Rows from block 5, named by matrix and row number. Rows with one number belong to one neuron. Each number is 200 + 20 x the weight over its row's rms, rounded and kept within 0 to 999. All counts start at 0.
# fc1: MLP up (model.blocks.5.mlp.fc1.weight, 768x192), inputs 0-95
# fc2: MLP down (model.blocks.5.mlp.fc2.weight, 192x768, transposed), outputs 0-95
fc1.591,174,210,205,233,212,174,207,187,182,201,162,202,184,227,172,189,185,212,194,194,208,189,191,156,213,224,204,194,189,188,195,188,188,199,186,244,191,197,148,203,192,214,190,187,186,176,201,218,175,200,210,208,178,184,208,196,189,226,191,167,211,200,183,214,200,220,200,210,225,198,199,193,169,170,204,192,177,217,194,216,201,220,241,211,222,184,194,186,181,212,203,209,195,203,193,221
fc1.592,210,181,226,232,177,208,171,225,220,181,189,195,193,170,193,194,205,216,168,217,183,232,200,217,228,216,209,231,228,172,207,228,191,200,211,191,188,214,217,198,187,163,182,204,160,216,215,198,226,175,204,224,222,196,162,241,232,204,215,230,240,192,196,200,209,149,246,200,168,181,181,198,237,148,179,170,192,219,197,165,223,239,211,174,202,205,192,176,184,187,190,205,181,185,210,222
fc1.593,237,199,195,176,175,186,189,197,204,175,198,195,181,195,197,183,187,206,208,193,149,207,154,223,227,181,186,201,199,218,236,189,211,210,216,192,236,275,156,199,181,212,182,213,222,208,199,193,237,197,198,212,182,226,206,200,235,202,179,173,194,172,196,231,209,176,190,208,207,212,195,165,187,170,225,221,196,228,218,187,196,193,176,171,232,219,197,207,192,213,186,219,193,188,195,187
fc1.594,170,200,186,180,173,183,209,212,196,220,227,177,178,206,181,193,213,171,177,235,250,193,205,209,197,192,202,210,204,200,151,211,189,197,195,177,210,184,211,205,232,203,181,176,205,209,163,202,213,220,203,156,212,190,193,202,192,183,241,243,175,204,198,227,208,186,227,225,190,225,187,195,194,183,200,179,207,183,194,232,229,213,196,223,221,212,178,181,216,228,184,228,239,216,170,207
fc1.595,199,187,184,199,183,238,185,231,170,201,173,185,201,195,225,226,198,203,188,220,184,203,193,205,210,197,192,186,203,201,223,201,215,216,223,224,197,166,224,192,215,233,192,235,201,194,245,198,144,213,167,213,188,185,215,191,198,178,176,191,229,214,185,202,217,200,229,198,194,199,222,157,180,198,185,205,247,219,213,186,208,208,201,207,197,190,197,214,200,165,190,172,221,221,217,220
fc1.596,220,200,240,192,198,224,244,178,217,173,177,174,208,205,182,204,209,190,216,202,224,204,179,204,212,212,187,223,231,176,215,159,202,210,165,230,181,220,198,200,222,198,219,168,210,177,220,198,203,231,141,193,181,175,189,196,208,179,206,228,215,175,194,203,201,208,210,175,189,171,220,189,226,173,234,163,205,196,207,216,208,219,206,229,154,226,216,188,203,217,192,215,222,251,216,190
fc1.597,177,218,198,176,193,194,221,219,174,190,177,221,174,206,243,212,179,190,180,163,200,189,187,219,212,177,190,181,192,211,206,181,213,208,239,209,188,220,211,195,208,201,190,214,181,196,205,202,199,209,193,195,211,191,201,162,187,164,190,178,226,211,198,208,186,204,242,234,207,222,197,202,191,208,207,206,205,174,190,197,184,185,207,192,211,177,209,197,208,182,203,195,256,145,221,210
fc1.598,216,189,214,192,220,158,186,177,192,235,196,233,197,193,192,203,218,244,211,187,166,176,190,198,210,222,206,224,196,193,187,205,185,197,220,197,205,217,200,203,191,229,204,230,203,201,208,258,193,226,186,186,194,177,201,241,216,159,206,210,219,200,198,194,203,210,214,199,196,194,209,194,205,202,137,194,198,214,199,211,187,198,247,206,220,176,189,192,201,148,195,183,182,162,201,193
fc1.599,172,201,185,208,217,202,212,173,168,197,206,172,186,179,199,229,184,195,204,204,235,194,183,180,195,221,211,203,236,160,238,195,207,216,212,214,194,216,148,210,171,205,176,186,169,191,196,209,210,222,177,187,190,191,182,220,221,199,197,172,212,202,135,198,219,200,228,209,225,175,185,164,233,188,224,211,187,203,162,204,207,189,176,187,197,208,210,217,191,207,185,214,230,182,222,184
fc1.600,192,214,187,190,179,206,195,211,191,199,186,182,186,193,223,206,203,219,200,195,231,154,227,201,188,215,220,200,209,219,229,215,197,212,178,201,241,266,194,183,235,190,200,164,163,209,195,201,171,183,224,230,197,207,213,187,224,193,167,202,223,183,182,227,195,204,227,230,187,269,228,199,232,188,176,225,191,193,235,199,186,213,187,185,216,210,169,165,197,183,185,198,170,143,206,203
fc1.601,221,217,170,225,207,222,207,212,185,195,158,213,202,235,198,195,185,195,169,169,188,198,178,201,232,219,202,219,178,219,187,197,233,226,212,197,177,152,199,232,210,188,190,217,195,175,212,191,169,215,224,215,199,208,195,177,195,196,204,182,228,228,188,212,201,167,227,219,205,197,177,162,181,180,200,223,192,224,216,190,181,219,206,190,185,187,226,217,196,201,225,183,216,173,198,213
fc1.602,189,202,209,181,185,205,209,208,189,174,217,208,198,208,186,231,217,188,176,200,190,207,200,186,240,187,193,184,210,222,188,196,239,196,192,186,183,194,190,224,190,215,235,208,207,208,197,213,188,154,216,191,226,222,204,179,200,230,166,234,239,200,212,223,172,201,218,204,204,197,227,213,201,207,166,177,208,186,214,214,215,185,178,184,203,196,202,220,220,182,202,175,230,216,194,206
fc1.603,197,182,197,177,193,180,195,191,184,189,175,197,210,196,182,221,232,213,152,218,201,187,190,234,201,193,173,168,217,203,213,187,233,204,197,229,217,182,191,212,208,199,254,216,213,185,190,194,184,146,181,196,179,193,199,202,240,214,209,236,220,185,196,175,180,218,253,203,176,212,220,175,206,185,193,207,192,183,211,200,211,222,172,217,227,208,202,207,194,158,206,206,220,182,192,212
fc1.604,222,194,197,191,184,165,213,193,206,207,136,225,224,199,177,145,209,221,223,216,164,179,221,198,167,204,194,203,210,205,256,200,196,207,176,199,235,196,213,192,221,187,185,212,219,230,180,220,205,214,194,188,189,183,199,205,213,171,184,179,192,184,161,208,195,204,252,216,191,200,207,196,209,207,216,186,227,190,194,168,197,204,180,181,214,198,184,270,189,227,219,219,225,179,219,183
fc1.605,169,194,210,229,210,189,155,204,198,180,192,193,199,172,193,183,187,235,235,205,193,213,185,166,197,187,238,207,240,187,237,199,235,190,208,219,199,170,179,189,223,185,214,207,190,210,172,211,242,214,215,194,158,198,201,232,208,190,226,214,217,194,212,213,195,204,201,177,217,166,235,201,173,199,193,166,194,217,203,231,177,179,201,251,192,195,168,212,205,204,199,213,218,185,174,156
fc1.606,194,194,231,208,241,215,234,226,227,176,222,198,169,196,182,200,186,224,203,187,243,207,186,197,203,224,184,216,219,217,187,217,216,207,194,166,180,203,183,221,200,226,187,198,234,161,227,166,195,183,184,220,189,168,202,209,202,237,212,244,197,158,179,185,206,228,177,199,198,173,203,174,207,214,238,194,216,188,184,194,213,182,208,199,186,183,203,211,195,193,223,222,221,224,186,184
fc1.607,169,216,210,217,202,208,179,206,225,214,194,206,208,190,230,195,194,182,187,174,167,196,224,190,199,183,186,216,193,202,209,172,211,212,224,205,195,167,186,202,243,169,175,170,174,168,172,236,196,232,211,172,185,186,223,201,216,213,208,195,200,228,208,188,253,196,190,194,198,204,198,205,211,220,202,173,215,173,172,225,204,187,181,215,195,208,184,193,199,208,210,168,245,191,184,196
fc1.608,224,201,195,214,171,173,191,167,211,233,177,202,207,211,188,183,164,204,184,173,251,202,179,183,191,191,220,196,191,155,182,238,175,180,218,167,181,174,220,194,204,196,185,210,189,216,198,219,216,229,216,220,223,205,209,124,177,213,253,184,193,212,225,213,203,189,230,215,189,195,202,140,209,202,222,220,203,193,200,191,230,198,231,226,220,189,148,195,188,187,183,203,180,197,224,214
fc1.609,181,198,221,221,213,166,208,198,208,168,171,202,210,250,208,178,219,192,191,198,200,215,202,195,197,203,210,235,193,193,185,233,199,208,233,228,214,200,198,220,198,204,231,185,175,169,160,219,180,173,206,188,239,184,191,191,208,198,195,183,210,201,224,228,196,223,223,232,202,216,199,192,162,170,204,186,204,156,228,208,188,205,166,217,175,191,197,204,200,191,191,208,188,203,196,185
fc1.610,212,186,220,203,234,167,200,212,221,198,181,161,215,205,207,174,205,189,242,208,234,201,185,225,173,215,190,215,213,226,171,196,169,185,185,205,245,224,203,188,184,197,177,171,224,228,217,203,199,190,216,203,206,222,214,199,241,223,215,218,200,218,200,218,204,206,184,218,227,192,186,233,205,196,233,179,190,175,178,191,208,187,210,194,165,212,205,197,161,209,206,199,217,191,209,218
fc1.611,192,175,200,181,169,201,179,222,197,192,221,178,203,179,214,247,169,201,229,221,193,202,198,179,217,198,176,172,201,217,208,212,224,214,196,217,200,202,213,191,192,206,187,161,191,177,184,175,183,156,162,234,218,193,216,204,213,210,184,209,225,230,206,219,203,225,239,202,184,182,171,172,202,181,200,180,203,200,206,223,209,166,193,212,187,192,197,210,183,234,222,168,203,200,192,213
fc1.612,187,195,238,228,209,183,214,196,214,215,211,213,201,217,190,229,224,215,235,196,184,178,168,215,161,194,214,193,194,186,203,228,256,209,195,169,196,215,192,232,192,179,210,187,187,194,196,197,215,179,191,210,218,237,205,215,204,210,150,205,201,218,160,198,217,174,213,204,204,193,193,198,198,191,193,201,188,199,192,231,201,186,210,212,213,187,210,183,203,167,167,187,251,207,248,205
fc1.613,204,192,198,198,202,200,197,182,213,172,179,215,235,195,156,185,224,209,210,200,177,201,183,181,226,191,220,197,197,166,221,185,209,179,185,181,200,164,204,201,223,215,169,226,221,218,206,207,197,184,195,188,230,207,155,196,218,200,182,195,215,224,163,210,234,207,200,204,192,162,225,227,186,166,203,220,202,184,211,167,184,191,228,191,222,206,181,199,189,236,200,185,193,201,228,197
fc1.614,173,186,196,222,167,155,221,250,208,172,198,189,218,207,202,181,174,204,194,213,228,197,223,196,209,175,221,171,226,202,179,194,192,198,193,219,190,206,211,209,201,207,235,191,171,205,196,202,185,215,197,215,191,209,188,191,209,230,173,229,216,191,187,188,188,190,185,152,194,237,202,181,207,170,203,201,186,238,186,203,189,176,196,215,184,209,169,195,240,195,217,183,237,228,194,190
fc1.615,182,199,229,182,198,181,190,222,206,226,212,234,245,231,219,197,231,216,180,140,180,202,198,208,231,176,178,181,176,181,209,196,188,209,202,215,227,186,217,203,179,227,221,194,175,205,217,135,185,193,235,196,198,193,216,166,233,220,227,235,204,211,197,226,171,206,157,200,170,218,193,193,209,209,225,207,202,191,170,182,188,236,193,211,191,186,195,195,223,197,208,197,206,187,219,221
fc1.616,226,172,207,199,171,182,225,192,221,194,184,167,213,167,209,190,218,202,226,192,212,159,221,203,155,211,179,205,188,189,195,191,248,214,211,221,144,164,206,157,237,234,200,204,181,208,212,201,223,201,197,200,247,169,213,188,198,215,197,213,192,204,217,204,188,199,197,232,207,201,155,164,212,197,185,237,229,213,203,198,209,213,181,166,170,187,203,221,165,192,230,211,190,162,212,169
fc1.617,231,205,202,195,196,181,213,192,169,216,226,183,207,195,189,165,199,196,218,200,192,209,193,197,211,203,207,197,244,174,168,254,195,189,179,209,194,203,171,200,194,192,215,189,204,216,184,171,212,198,201,228,201,227,198,178,177,214,223,237,218,159,178,212,210,197,201,156,163,207,201,230,203,169,204,209,189,216,173,202,185,221,195,192,184,211,183,193,229,198,185,201,243,188,219,207
fc1.618,186,215,193,220,150,185,199,172,203,218,187,185,234,218,192,225,225,196,212,209,221,189,176,210,202,197,208,203,203,193,203,200,202,190,206,203,248,220,181,217,215,192,219,192,198,166,179,228,210,181,207,211,218,203,168,188,198,219,174,183,192,215,164,256,203,212,170,182,181,217,186,209,225,202,213,200,184,195,164,211,206,179,183,167,220,249,214,213,198,177,189,201,222,223,198,186
fc1.619,218,182,208,192,209,161,205,198,231,167,213,185,242,240,214,201,235,204,169,208,178,213,220,207,206,189,178,220,198,186,207,225,238,188,210,199,185,189,216,205,197,196,205,182,168,186,208,213,189,195,181,227,192,181,213,206,196,201,198,206,197,202,206,177,198,215,242,194,196,187,220,221,170,206,193,177,193,175,195,218,194,204,197,211,191,193,158,213,218,196,201,178,223,220,191,210
fc1.620,197,216,203,239,208,220,217,197,200,171,185,183,210,179,209,194,210,203,188,198,140,222,203,185,208,158,194,209,230,167,208,175,215,193,155,181,211,181,198,220,191,241,201,186,169,184,198,203,230,199,217,207,206,211,202,204,213,184,175,216,211,207,227,201,216,191,232,202,188,197,193,216,248,196,193,191,217,173,231,205,209,213,240,169,173,224,170,219,246,175,189,186,212,209,211,202
fc1.621,214,206,199,173,188,180,189,204,190,174,199,180,217,203,242,233,224,214,220,235,203,187,216,226,218,176,189,212,208,209,200,220,237,216,234,207,199,187,217,209,180,198,229,198,207,230,175,202,207,217,176,188,191,207,200,208,229,215,181,190,172,200,230,187,211,217,218,164,232,171,236,223,193,212,164,188,167,212,182,204,170,172,224,220,158,190,222,172,189,213,193,202,208,210,187,170
fc1.622,168,184,219,179,166,190,203,175,218,188,205,193,220,210,176,210,193,204,180,233,188,215,185,223,224,233,212,159,194,207,198,170,192,220,221,201,184,185,150,206,212,219,218,183,222,200,211,230,194,221,233,222,210,201,222,229,202,212,205,161,214,171,244,226,201,166,200,209,200,192,210,194,223,195,249,214,207,219,245,208,230,181,194,186,202,207,217,226,192,204,195,196,200,202,186,203
fc1.623,195,174,201,190,215,216,198,197,167,234,186,227,191,176,184,215,192,176,207,208,220,159,203,196,237,179,218,178,252,176,175,244,195,222,199,221,203,195,185,247,213,175,187,201,239,199,147,217,210,200,202,203,218,205,213,206,229,201,242,218,176,189,212,202,200,215,182,212,204,229,232,211,224,214,239,198,175,215,200,201,208,201,233,198,218,187,191,217,184,233,235,185,197,219,174,196
fc1.624,174,202,207,194,218,184,254,226,202,193,196,212,221,203,222,186,198,219,205,182,187,211,192,213,220,204,234,190,202,172,210,173,170,198,229,172,149,145,191,221,197,222,233,183,203,197,203,221,183,180,224,222,191,270,178,194,201,184,215,206,204,228,229,211,195,215,212,196,195,195,211,185,198,177,165,238,194,174,168,204,217,166,248,192,183,199,179,180,183,170,192,206,220,203,182,198
fc1.625,195,217,194,227,230,208,222,255,217,176,208,224,185,183,198,196,210,212,208,205,189,231,191,200,203,188,200,197,179,210,217,213,235,203,242,199,201,236,180,170,206,214,205,172,192,169,207,200,199,206,199,197,172,212,202,207,214,190,190,211,179,184,188,226,181,202,207,197,180,189,219,175,191,204,220,215,241,183,169,230,222,211,226,201,210,202,183,190,190,200,222,185,177,210,173,186
fc1.626,203,195,218,177,179,188,221,183,233,208,159,216,216,209,197,201,186,234,172,222,182,181,166,207,179,203,215,196,202,213,189,214,185,198,194,198,181,197,209,204,234,198,171,208,239,195,227,189,195,189,188,182,191,201,236,215,174,163,198,201,208,229,175,195,236,221,202,199,209,241,230,217,211,203,206,224,221,215,207,179,218,180,197,181,249,195,198,192,201,192,192,200,204,205,192,189
fc2.591,206,233,179,195,196,192,199,185,201,199,198,179,184,215,235,172,203,182,212,192,241,223,213,210,173,171,216,201,232,201,234,170,208,165,185,184,198,204,218,188,188,191,219,138,209,211,170,188,182,242,199,214,198,197,211,184,150,214,204,222,171,201,186,179,185,216,227,234,213,176,207,186,224,227,174,208,222,204,178,200,247,206,195,239,157,209,222,215,229,227,190,206,193,264,209,215
fc2.592,197,198,200,193,179,217,204,194,225,210,207,186,217,214,201,183,214,198,196,155,194,210,188,192,212,186,188,205,196,194,236,186,197,209,189,182,182,168,209,204,169,233,221,210,216,203,198,194,197,227,176,167,186,234,197,192,220,263,193,219,178,211,206,216,216,182,198,182,214,216,164,182,214,218,247,213,190,212,163,200,185,206,216,192,235,177,192,176,227,219,179,211,190,211,203,224
fc2.593,192,165,197,203,199,199,242,219,244,191,206,192,209,190,191,198,216,228,207,176,196,181,206,217,180,189,199,200,202,186,203,191,213,185,179,204,172,214,222,168,216,191,204,199,179,237,212,187,198,195,235,179,184,202,211,169,183,192,145,204,204,212,215,204,184,164,229,227,194,187,168,197,201,195,214,188,193,221,179,189,212,210,166,247,186,181,208,215,193,196,210,223,231,170,215,234
fc2.594,165,198,186,208,182,215,201,213,203,169,214,175,221,176,212,220,198,215,198,218,182,221,246,160,206,215,167,227,189,237,218,177,212,257,194,199,213,183,200,208,152,198,177,201,208,214,205,196,206,182,218,191,216,192,182,184,219,205,193,179,195,211,199,148,178,234,197,222,180,188,204,195,166,199,199,200,205,192,176,197,202,231,207,221,208,198,181,203,215,199,166,231,197,245,177,172
fc2.595,211,218,205,236,207,187,222,227,188,194,220,197,197,223,201,229,176,234,157,212,229,200,198,171,198,191,162,169,203,201,183,172,191,192,208,208,203,178,198,223,194,213,211,212,217,222,223,160,234,183,215,196,174,177,213,161,212,190,196,177,228,194,229,191,206,201,210,215,210,168,220,187,182,200,203,172,197,183,194,191,203,220,161,212,172,223,219,193,206,177,193,214,208,211,199,194
fc2.596,200,229,190,183,204,186,179,225,241,204,205,188,197,203,220,225,173,182,213,201,214,243,213,198,173,146,197,169,193,219,166,215,219,194,208,207,221,229,207,205,205,162,209,182,206,219,234,199,213,211,205,182,192,152,258,190,260,197,202,166,199,197,215,181,211,201,208,208,229,191,219,177,232,197,190,210,202,219,205,174,178,170,192,233,217,232,213,210,205,192,171,194,203,193,208,192
fc2.597,210,227,193,205,210,173,209,229,196,182,215,160,235,238,211,214,195,166,213,231,206,209,187,168,193,221,173,174,199,179,210,186,224,205,177,219,193,208,201,180,201,177,197,184,205,208,194,214,239,171,143,185,199,175,208,226,237,184,197,204,228,225,185,230,231,185,158,222,184,209,221,227,197,211,212,198,183,195,185,163,216,184,204,203,200,217,170,201,209,188,198,199,215,211,211,214
fc2.598,226,217,233,201,191,192,201,178,214,198,186,207,252,193,215,211,230,189,221,217,221,187,192,219,180,228,199,183,243,159,172,196,200,204,226,195,208,209,202,209,232,217,160,214,197,185,220,198,183,224,228,221,199,208,204,211,187,204,173,213,210,157,192,166,164,176,211,213,222,228,155,173,206,220,193,196,193,219,213,229,172,200,186,205,210,208,220,237,184,174,189,214,234,200,243,202
fc2.599,212,201,219,151,186,228,187,212,226,214,228,211,234,245,200,196,176,179,226,237,228,220,236,186,198,222,204,196,231,195,190,236,216,195,220,209,206,210,224,215,207,218,225,213,209,201,214,247,203,193,225,235,177,169,229,210,186,184,204,170,199,216,220,184,200,192,162,201,199,203,221,198,196,159,229,189,181,184,219,185,218,191,181,193,204,189,210,178,158,213,228,183,179,218,175,225
fc2.600,209,193,217,209,173,223,203,179,201,185,201,230,210,163,221,184,196,195,186,154,242,199,163,214,209,189,186,199,220,200,173,188,205,188,206,189,206,190,178,210,200,174,208,193,176,212,239,173,202,186,187,154,192,216,189,231,186,211,194,210,203,202,202,178,182,183,179,206,206,197,206,220,171,206,200,169,193,211,207,193,207,245,206,219,188,189,196,221,225,215,211,193,205,208,213,187
fc2.601,181,222,188,203,205,183,196,183,207,170,206,143,188,251,204,214,188,215,182,217,191,180,194,190,211,186,187,206,205,211,142,185,199,186,217,184,159,185,223,215,217,195,199,157,143,211,189,195,185,194,214,169,200,213,235,210,213,209,237,208,218,229,200,186,207,184,206,219,235,217,191,189,215,218,209,214,202,198,194,231,216,184,200,197,158,207,166,180,223,220,193,185,223,223,208,218
fc2.602,188,186,207,205,202,217,192,181,226,213,199,173,214,205,203,213,132,183,207,204,189,214,209,177,214,193,176,199,203,184,209,242,178,212,198,196,168,234,165,159,227,228,175,162,202,183,176,202,177,191,206,210,209,189,216,176,216,216,202,242,195,199,164,201,242,223,216,160,176,186,213,209,171,189,211,190,199,223,168,187,179,194,220,191,174,187,193,203,194,187,196,225,207,211,222,224
fc2.603,225,159,239,204,191,227,209,197,163,219,242,195,210,243,205,211,177,177,166,199,197,227,171,183,202,212,205,198,196,237,163,216,195,170,203,175,199,212,183,200,193,209,219,205,175,199,236,207,156,199,211,233,237,213,180,171,223,197,211,226,234,167,170,236,190,191,188,190,154,218,179,228,179,154,209,217,199,216,217,221,181,227,245,206,235,193,187,196,224,182,191,190,224,200,180,182
fc2.604,194,221,193,175,227,172,228,215,240,199,231,190,202,197,214,193,196,225,198,159,192,195,189,217,199,198,192,171,208,213,181,210,220,232,179,181,173,197,216,217,216,202,206,181,186,182,221,185,160,210,231,166,212,246,154,200,189,190,215,176,193,219,209,215,185,186,226,201,204,242,185,236,203,209,212,203,202,248,175,204,210,210,181,209,180,167,187,177,198,209,211,179,225,257,206,238
fc2.605,197,208,203,239,179,224,205,182,238,216,231,173,220,205,238,215,184,174,235,182,216,206,196,199,207,212,201,168,210,193,176,183,158,216,214,165,165,235,195,175,172,195,204,189,186,213,197,191,200,213,190,186,235,220,163,222,171,196,191,184,205,193,168,186,175,180,168,212,206,214,202,206,160,211,209,171,182,200,171,202,178,184,189,229,193,191,229,201,191,211,191,210,206,181,200,195
fc2.606,228,210,187,195,192,215,169,206,200,154,217,177,192,180,230,226,238,241,221,180,210,198,196,226,209,148,216,181,177,202,233,203,198,186,209,195,201,176,201,201,206,195,181,200,154,205,174,194,192,200,206,215,179,180,183,182,191,155,203,210,218,185,176,199,186,205,223,201,212,173,172,207,190,194,207,199,222,217,204,185,219,168,204,171,203,184,211,239,197,196,221,204,168,188,208,199
fc2.607,207,196,173,181,208,177,171,238,158,190,230,173,185,201,214,212,190,220,211,208,224,218,195,208,188,207,174,181,219,219,222,213,200,232,209,186,193,193,187,218,163,217,166,213,202,194,157,209,192,172,188,208,222,185,198,207,215,161,196,160,216,192,197,226,200,187,153,221,192,200,195,210,206,206,191,230,241,223,221,217,197,183,221,160,181,186,221,231,180,192,202,205,174,230,180,169
fc2.608,200,182,232,183,145,206,178,211,176,180,190,189,218,166,177,223,203,201,164,226,207,230,192,194,179,215,160,192,144,186,201,218,205,216,208,165,240,217,181,196,248,218,167,183,226,194,208,215,177,197,174,182,198,237,214,203,226,200,220,225,207,173,181,187,233,189,187,179,206,186,216,216,208,157,189,199,166,200,187,214,164,202,221,187,191,186,234,214,185,203,225,207,180,153,201,210
fc2.609,215,194,241,234,206,201,191,196,199,226,171,216,206,225,169,218,199,184,191,193,209,190,199,188,206,234,170,199,182,175,199,200,165,206,180,228,181,189,239,192,206,219,183,204,180,206,198,202,212,191,218,214,209,190,189,198,229,179,176,222,211,197,182,215,204,215,183,183,193,176,217,202,199,170,211,176,172,201,172,243,149,211,175,248,189,216,238,221,180,195,186,166,205,182,189,182
fc2.610,187,199,221,219,197,224,185,189,181,206,193,246,202,183,186,216,190,196,195,203,233,201,193,177,225,212,221,222,193,179,203,190,194,198,198,182,174,225,207,254,212,202,174,203,187,184,208,194,229,173,178,215,241,211,232,191,248,219,174,212,174,232,193,189,192,200,213,210,216,189,211,200,196,144,194,201,199,228,235,187,189,152,189,181,163,182,203,166,192,211,203,193,203,178,184,194
fc2.611,191,213,189,193,228,173,253,171,198,211,194,233,208,202,220,216,219,171,181,206,199,228,211,195,190,176,198,180,211,205,232,174,212,190,264,163,206,210,225,189,210,162,221,229,184,211,202,179,196,230,199,174,174,222,216,217,200,192,208,199,194,190,186,250,224,195,201,189,182,161,200,178,195,211,185,183,228,217,180,207,197,202,199,182,214,179,222,202,214,173,216,232,198,218,216,183
fc2.612,190,166,214,201,181,217,185,195,190,211,194,228,168,177,194,207,179,219,194,210,195,177,216,221,181,193,179,193,211,212,236,169,194,195,224,206,146,244,186,160,213,229,220,192,241,165,214,209,176,164,212,193,223,196,187,205,168,184,214,165,189,175,218,217,220,209,231,209,225,183,236,203,227,219,217,197,196,193,209,192,238,237,185,193,208,194,196,187,215,222,213,199,181,202,171,192
fc2.613,205,171,190,217,178,205,191,220,170,216,226,151,226,249,226,207,228,210,180,189,207,196,219,217,180,198,190,225,214,183,174,204,230,192,187,208,204,194,202,229,183,194,214,202,202,226,176,135,178,192,194,203,223,186,169,204,207,179,203,183,209,218,209,213,200,223,184,188,205,195,193,217,206,207,180,216,194,196,191,161,242,189,227,185,179,191,183,186,196,215,188,210,186,239,202,212
fc2.614,202,207,214,213,156,211,234,158,184,196,202,167,222,205,189,221,207,183,209,202,218,231,227,181,228,191,174,197,192,221,191,174,198,216,211,241,187,222,206,195,199,240,222,223,175,216,169,175,218,177,191,228,212,243,173,171,201,163,190,186,215,177,189,232,210,198,174,163,221,178,193,212,223,193,197,237,197,218,177,217,198,197,197,190,173,152,190,180,191,242,177,231,168,187,215,191
fc2.615,222,180,226,226,217,203,205,200,181,243,152,180,181,191,183,206,210,207,181,202,204,187,219,206,171,190,206,191,199,222,204,228,198,218,213,185,224,201,196,197,222,215,189,206,246,220,203,187,174,203,197,211,187,188,210,220,209,179,187,197,194,155,216,177,222,199,225,197,216,217,188,217,173,193,215,209,217,210,239,161,232,210,216,179,225,203,191,214,175,229,164,214,176,191,176,170
fc2.616,198,226,231,221,217,192,214,215,188,189,201,167,191,238,219,216,215,165,216,204,206,234,194,171,165,238,215,209,193,195,217,212,183,184,182,208,185,182,216,220,225,186,189,183,181,211,176,208,194,198,203,204,185,168,208,194,189,228,186,216,226,164,198,214,197,183,179,211,201,178,209,152,166,197,207,201,178,222,223,202,179,202,221,206,243,189,199,225,216,149,195,178,181,194,196,178
fc2.617,168,185,209,217,206,164,219,175,229,192,186,196,226,189,181,236,195,196,193,197,235,186,236,234,206,210,193,227,188,210,200,201,210,224,212,194,212,201,200,253,193,189,199,205,165,188,199,208,216,159,210,193,223,211,206,224,214,211,194,207,194,153,173,205,203,212,194,200,202,184,228,205,195,194,234,205,215,213,200,224,213,181,210,179,234,187,228,213,194,191,199,236,204,166,239,212
fc2.618,174,185,169,241,180,191,229,239,174,230,226,172,193,198,208,191,159,238,223,230,196,154,196,216,192,202,208,179,163,182,212,168,211,199,203,204,167,175,208,206,208,199,215,205,192,210,198,190,177,195,195,178,224,185,200,176,203,207,171,210,227,180,201,194,162,220,228,187,185,213,193,163,190,210,209,198,178,202,225,203,159,203,207,197,180,207,196,208,207,200,200,200,205,232,192,210
fc2.619,196,203,221,192,200,172,174,196,202,202,179,233,181,223,199,209,205,167,193,185,245,197,176,186,230,184,212,159,209,207,225,178,184,190,217,215,220,206,209,207,183,200,167,202,221,205,222,209,193,230,188,175,207,178,185,216,179,228,176,212,205,204,205,173,201,208,207,163,175,190,195,193,185,231,187,214,226,212,202,208,188,207,166,208,228,219,215,228,192,157,204,246,206,219,203,176
fc2.620,182,197,154,218,210,254,165,211,205,223,175,215,182,187,193,215,205,176,170,195,195,213,201,195,194,197,215,201,210,230,237,213,217,198,161,234,198,174,219,205,179,193,231,214,199,172,196,199,191,232,238,167,185,178,195,179,178,176,220,203,164,228,219,179,172,204,201,197,233,226,190,172,205,223,202,202,178,225,229,199,211,195,216,185,178,218,163,200,180,214,198,207,174,206,203,205
fc2.621,201,207,181,222,165,228,205,208,221,179,175,179,229,188,176,173,198,173,197,198,170,230,200,221,232,215,222,200,197,185,225,223,187,161,201,212,178,190,194,200,188,195,192,202,159,191,153,215,252,178,255,213,182,179,195,191,190,190,233,185,204,204,184,203,180,196,184,208,211,211,186,196,193,227,233,185,222,169,170,189,171,178,193,233,200,245,216,202,234,207,216,168,219,182,234,219
fc2.622,207,208,194,185,201,209,186,199,188,196,185,164,189,204,189,230,246,203,162,177,183,212,224,193,213,215,205,209,219,202,203,186,163,175,186,198,203,187,229,186,228,172,195,189,201,209,194,237,174,195,185,168,193,235,203,202,200,192,205,194,178,205,190,219,225,213,218,187,192,182,178,209,172,160,206,184,186,219,206,218,202,197,196,184,227,232,189,179,196,210,207,212,207,238,203,170
fc2.623,207,235,186,249,172,180,223,196,191,202,179,242,198,214,193,226,208,188,184,199,194,222,215,227,185,218,226,155,209,182,205,198,193,175,196,199,182,198,239,211,181,174,182,201,197,227,234,186,205,174,190,189,220,180,191,204,210,209,185,191,182,185,179,192,195,225,189,219,203,213,220,180,209,180,213,196,191,239,201,205,222,220,211,213,162,164,206,194,220,156,190,197,201,190,244,165
fc2.624,166,203,201,236,209,211,174,207,165,189,174,224,186,221,200,180,166,216,216,220,205,211,181,213,185,204,205,179,194,252,209,199,231,216,169,195,188,198,190,178,184,188,212,182,241,207,178,195,209,202,218,187,192,208,174,223,188,210,163,197,213,220,210,230,156,183,181,198,205,186,191,215,208,207,164,193,177,247,196,235,218,213,200,196,189,219,185,163,162,240,207,198,159,249,175,208
fc2.625,185,187,175,127,201,188,229,201,219,241,207,198,198,185,195,221,234,206,187,179,197,192,194,219,184,220,191,211,198,172,216,212,183,184,196,182,212,207,166,181,211,209,214,218,210,232,211,210,236,162,177,185,219,192,235,204,209,181,226,200,145,199,206,216,159,210,198,196,207,184,193,228,204,191,215,222,164,207,215,198,199,189,205,221,210,236,200,158,168,203,189,191,191,203,185,235
fc2.626,200,220,174,182,252,223,174,200,187,228,217,216,201,193,179,183,188,213,201,214,202,246,241,217,213,182,204,172,212,153,219,216,232,239,173,221,203,204,201,178,183,256,210,254,200,194,182,245,191,192,211,187,216,201,200,197,205,230,207,179,203,178,240,212,196,198,198,199,185,168,194,187,191,204,215,222,201,216,173,211,194,219,219,178,200,183,180,196,159,195,225,203,206,189,219,207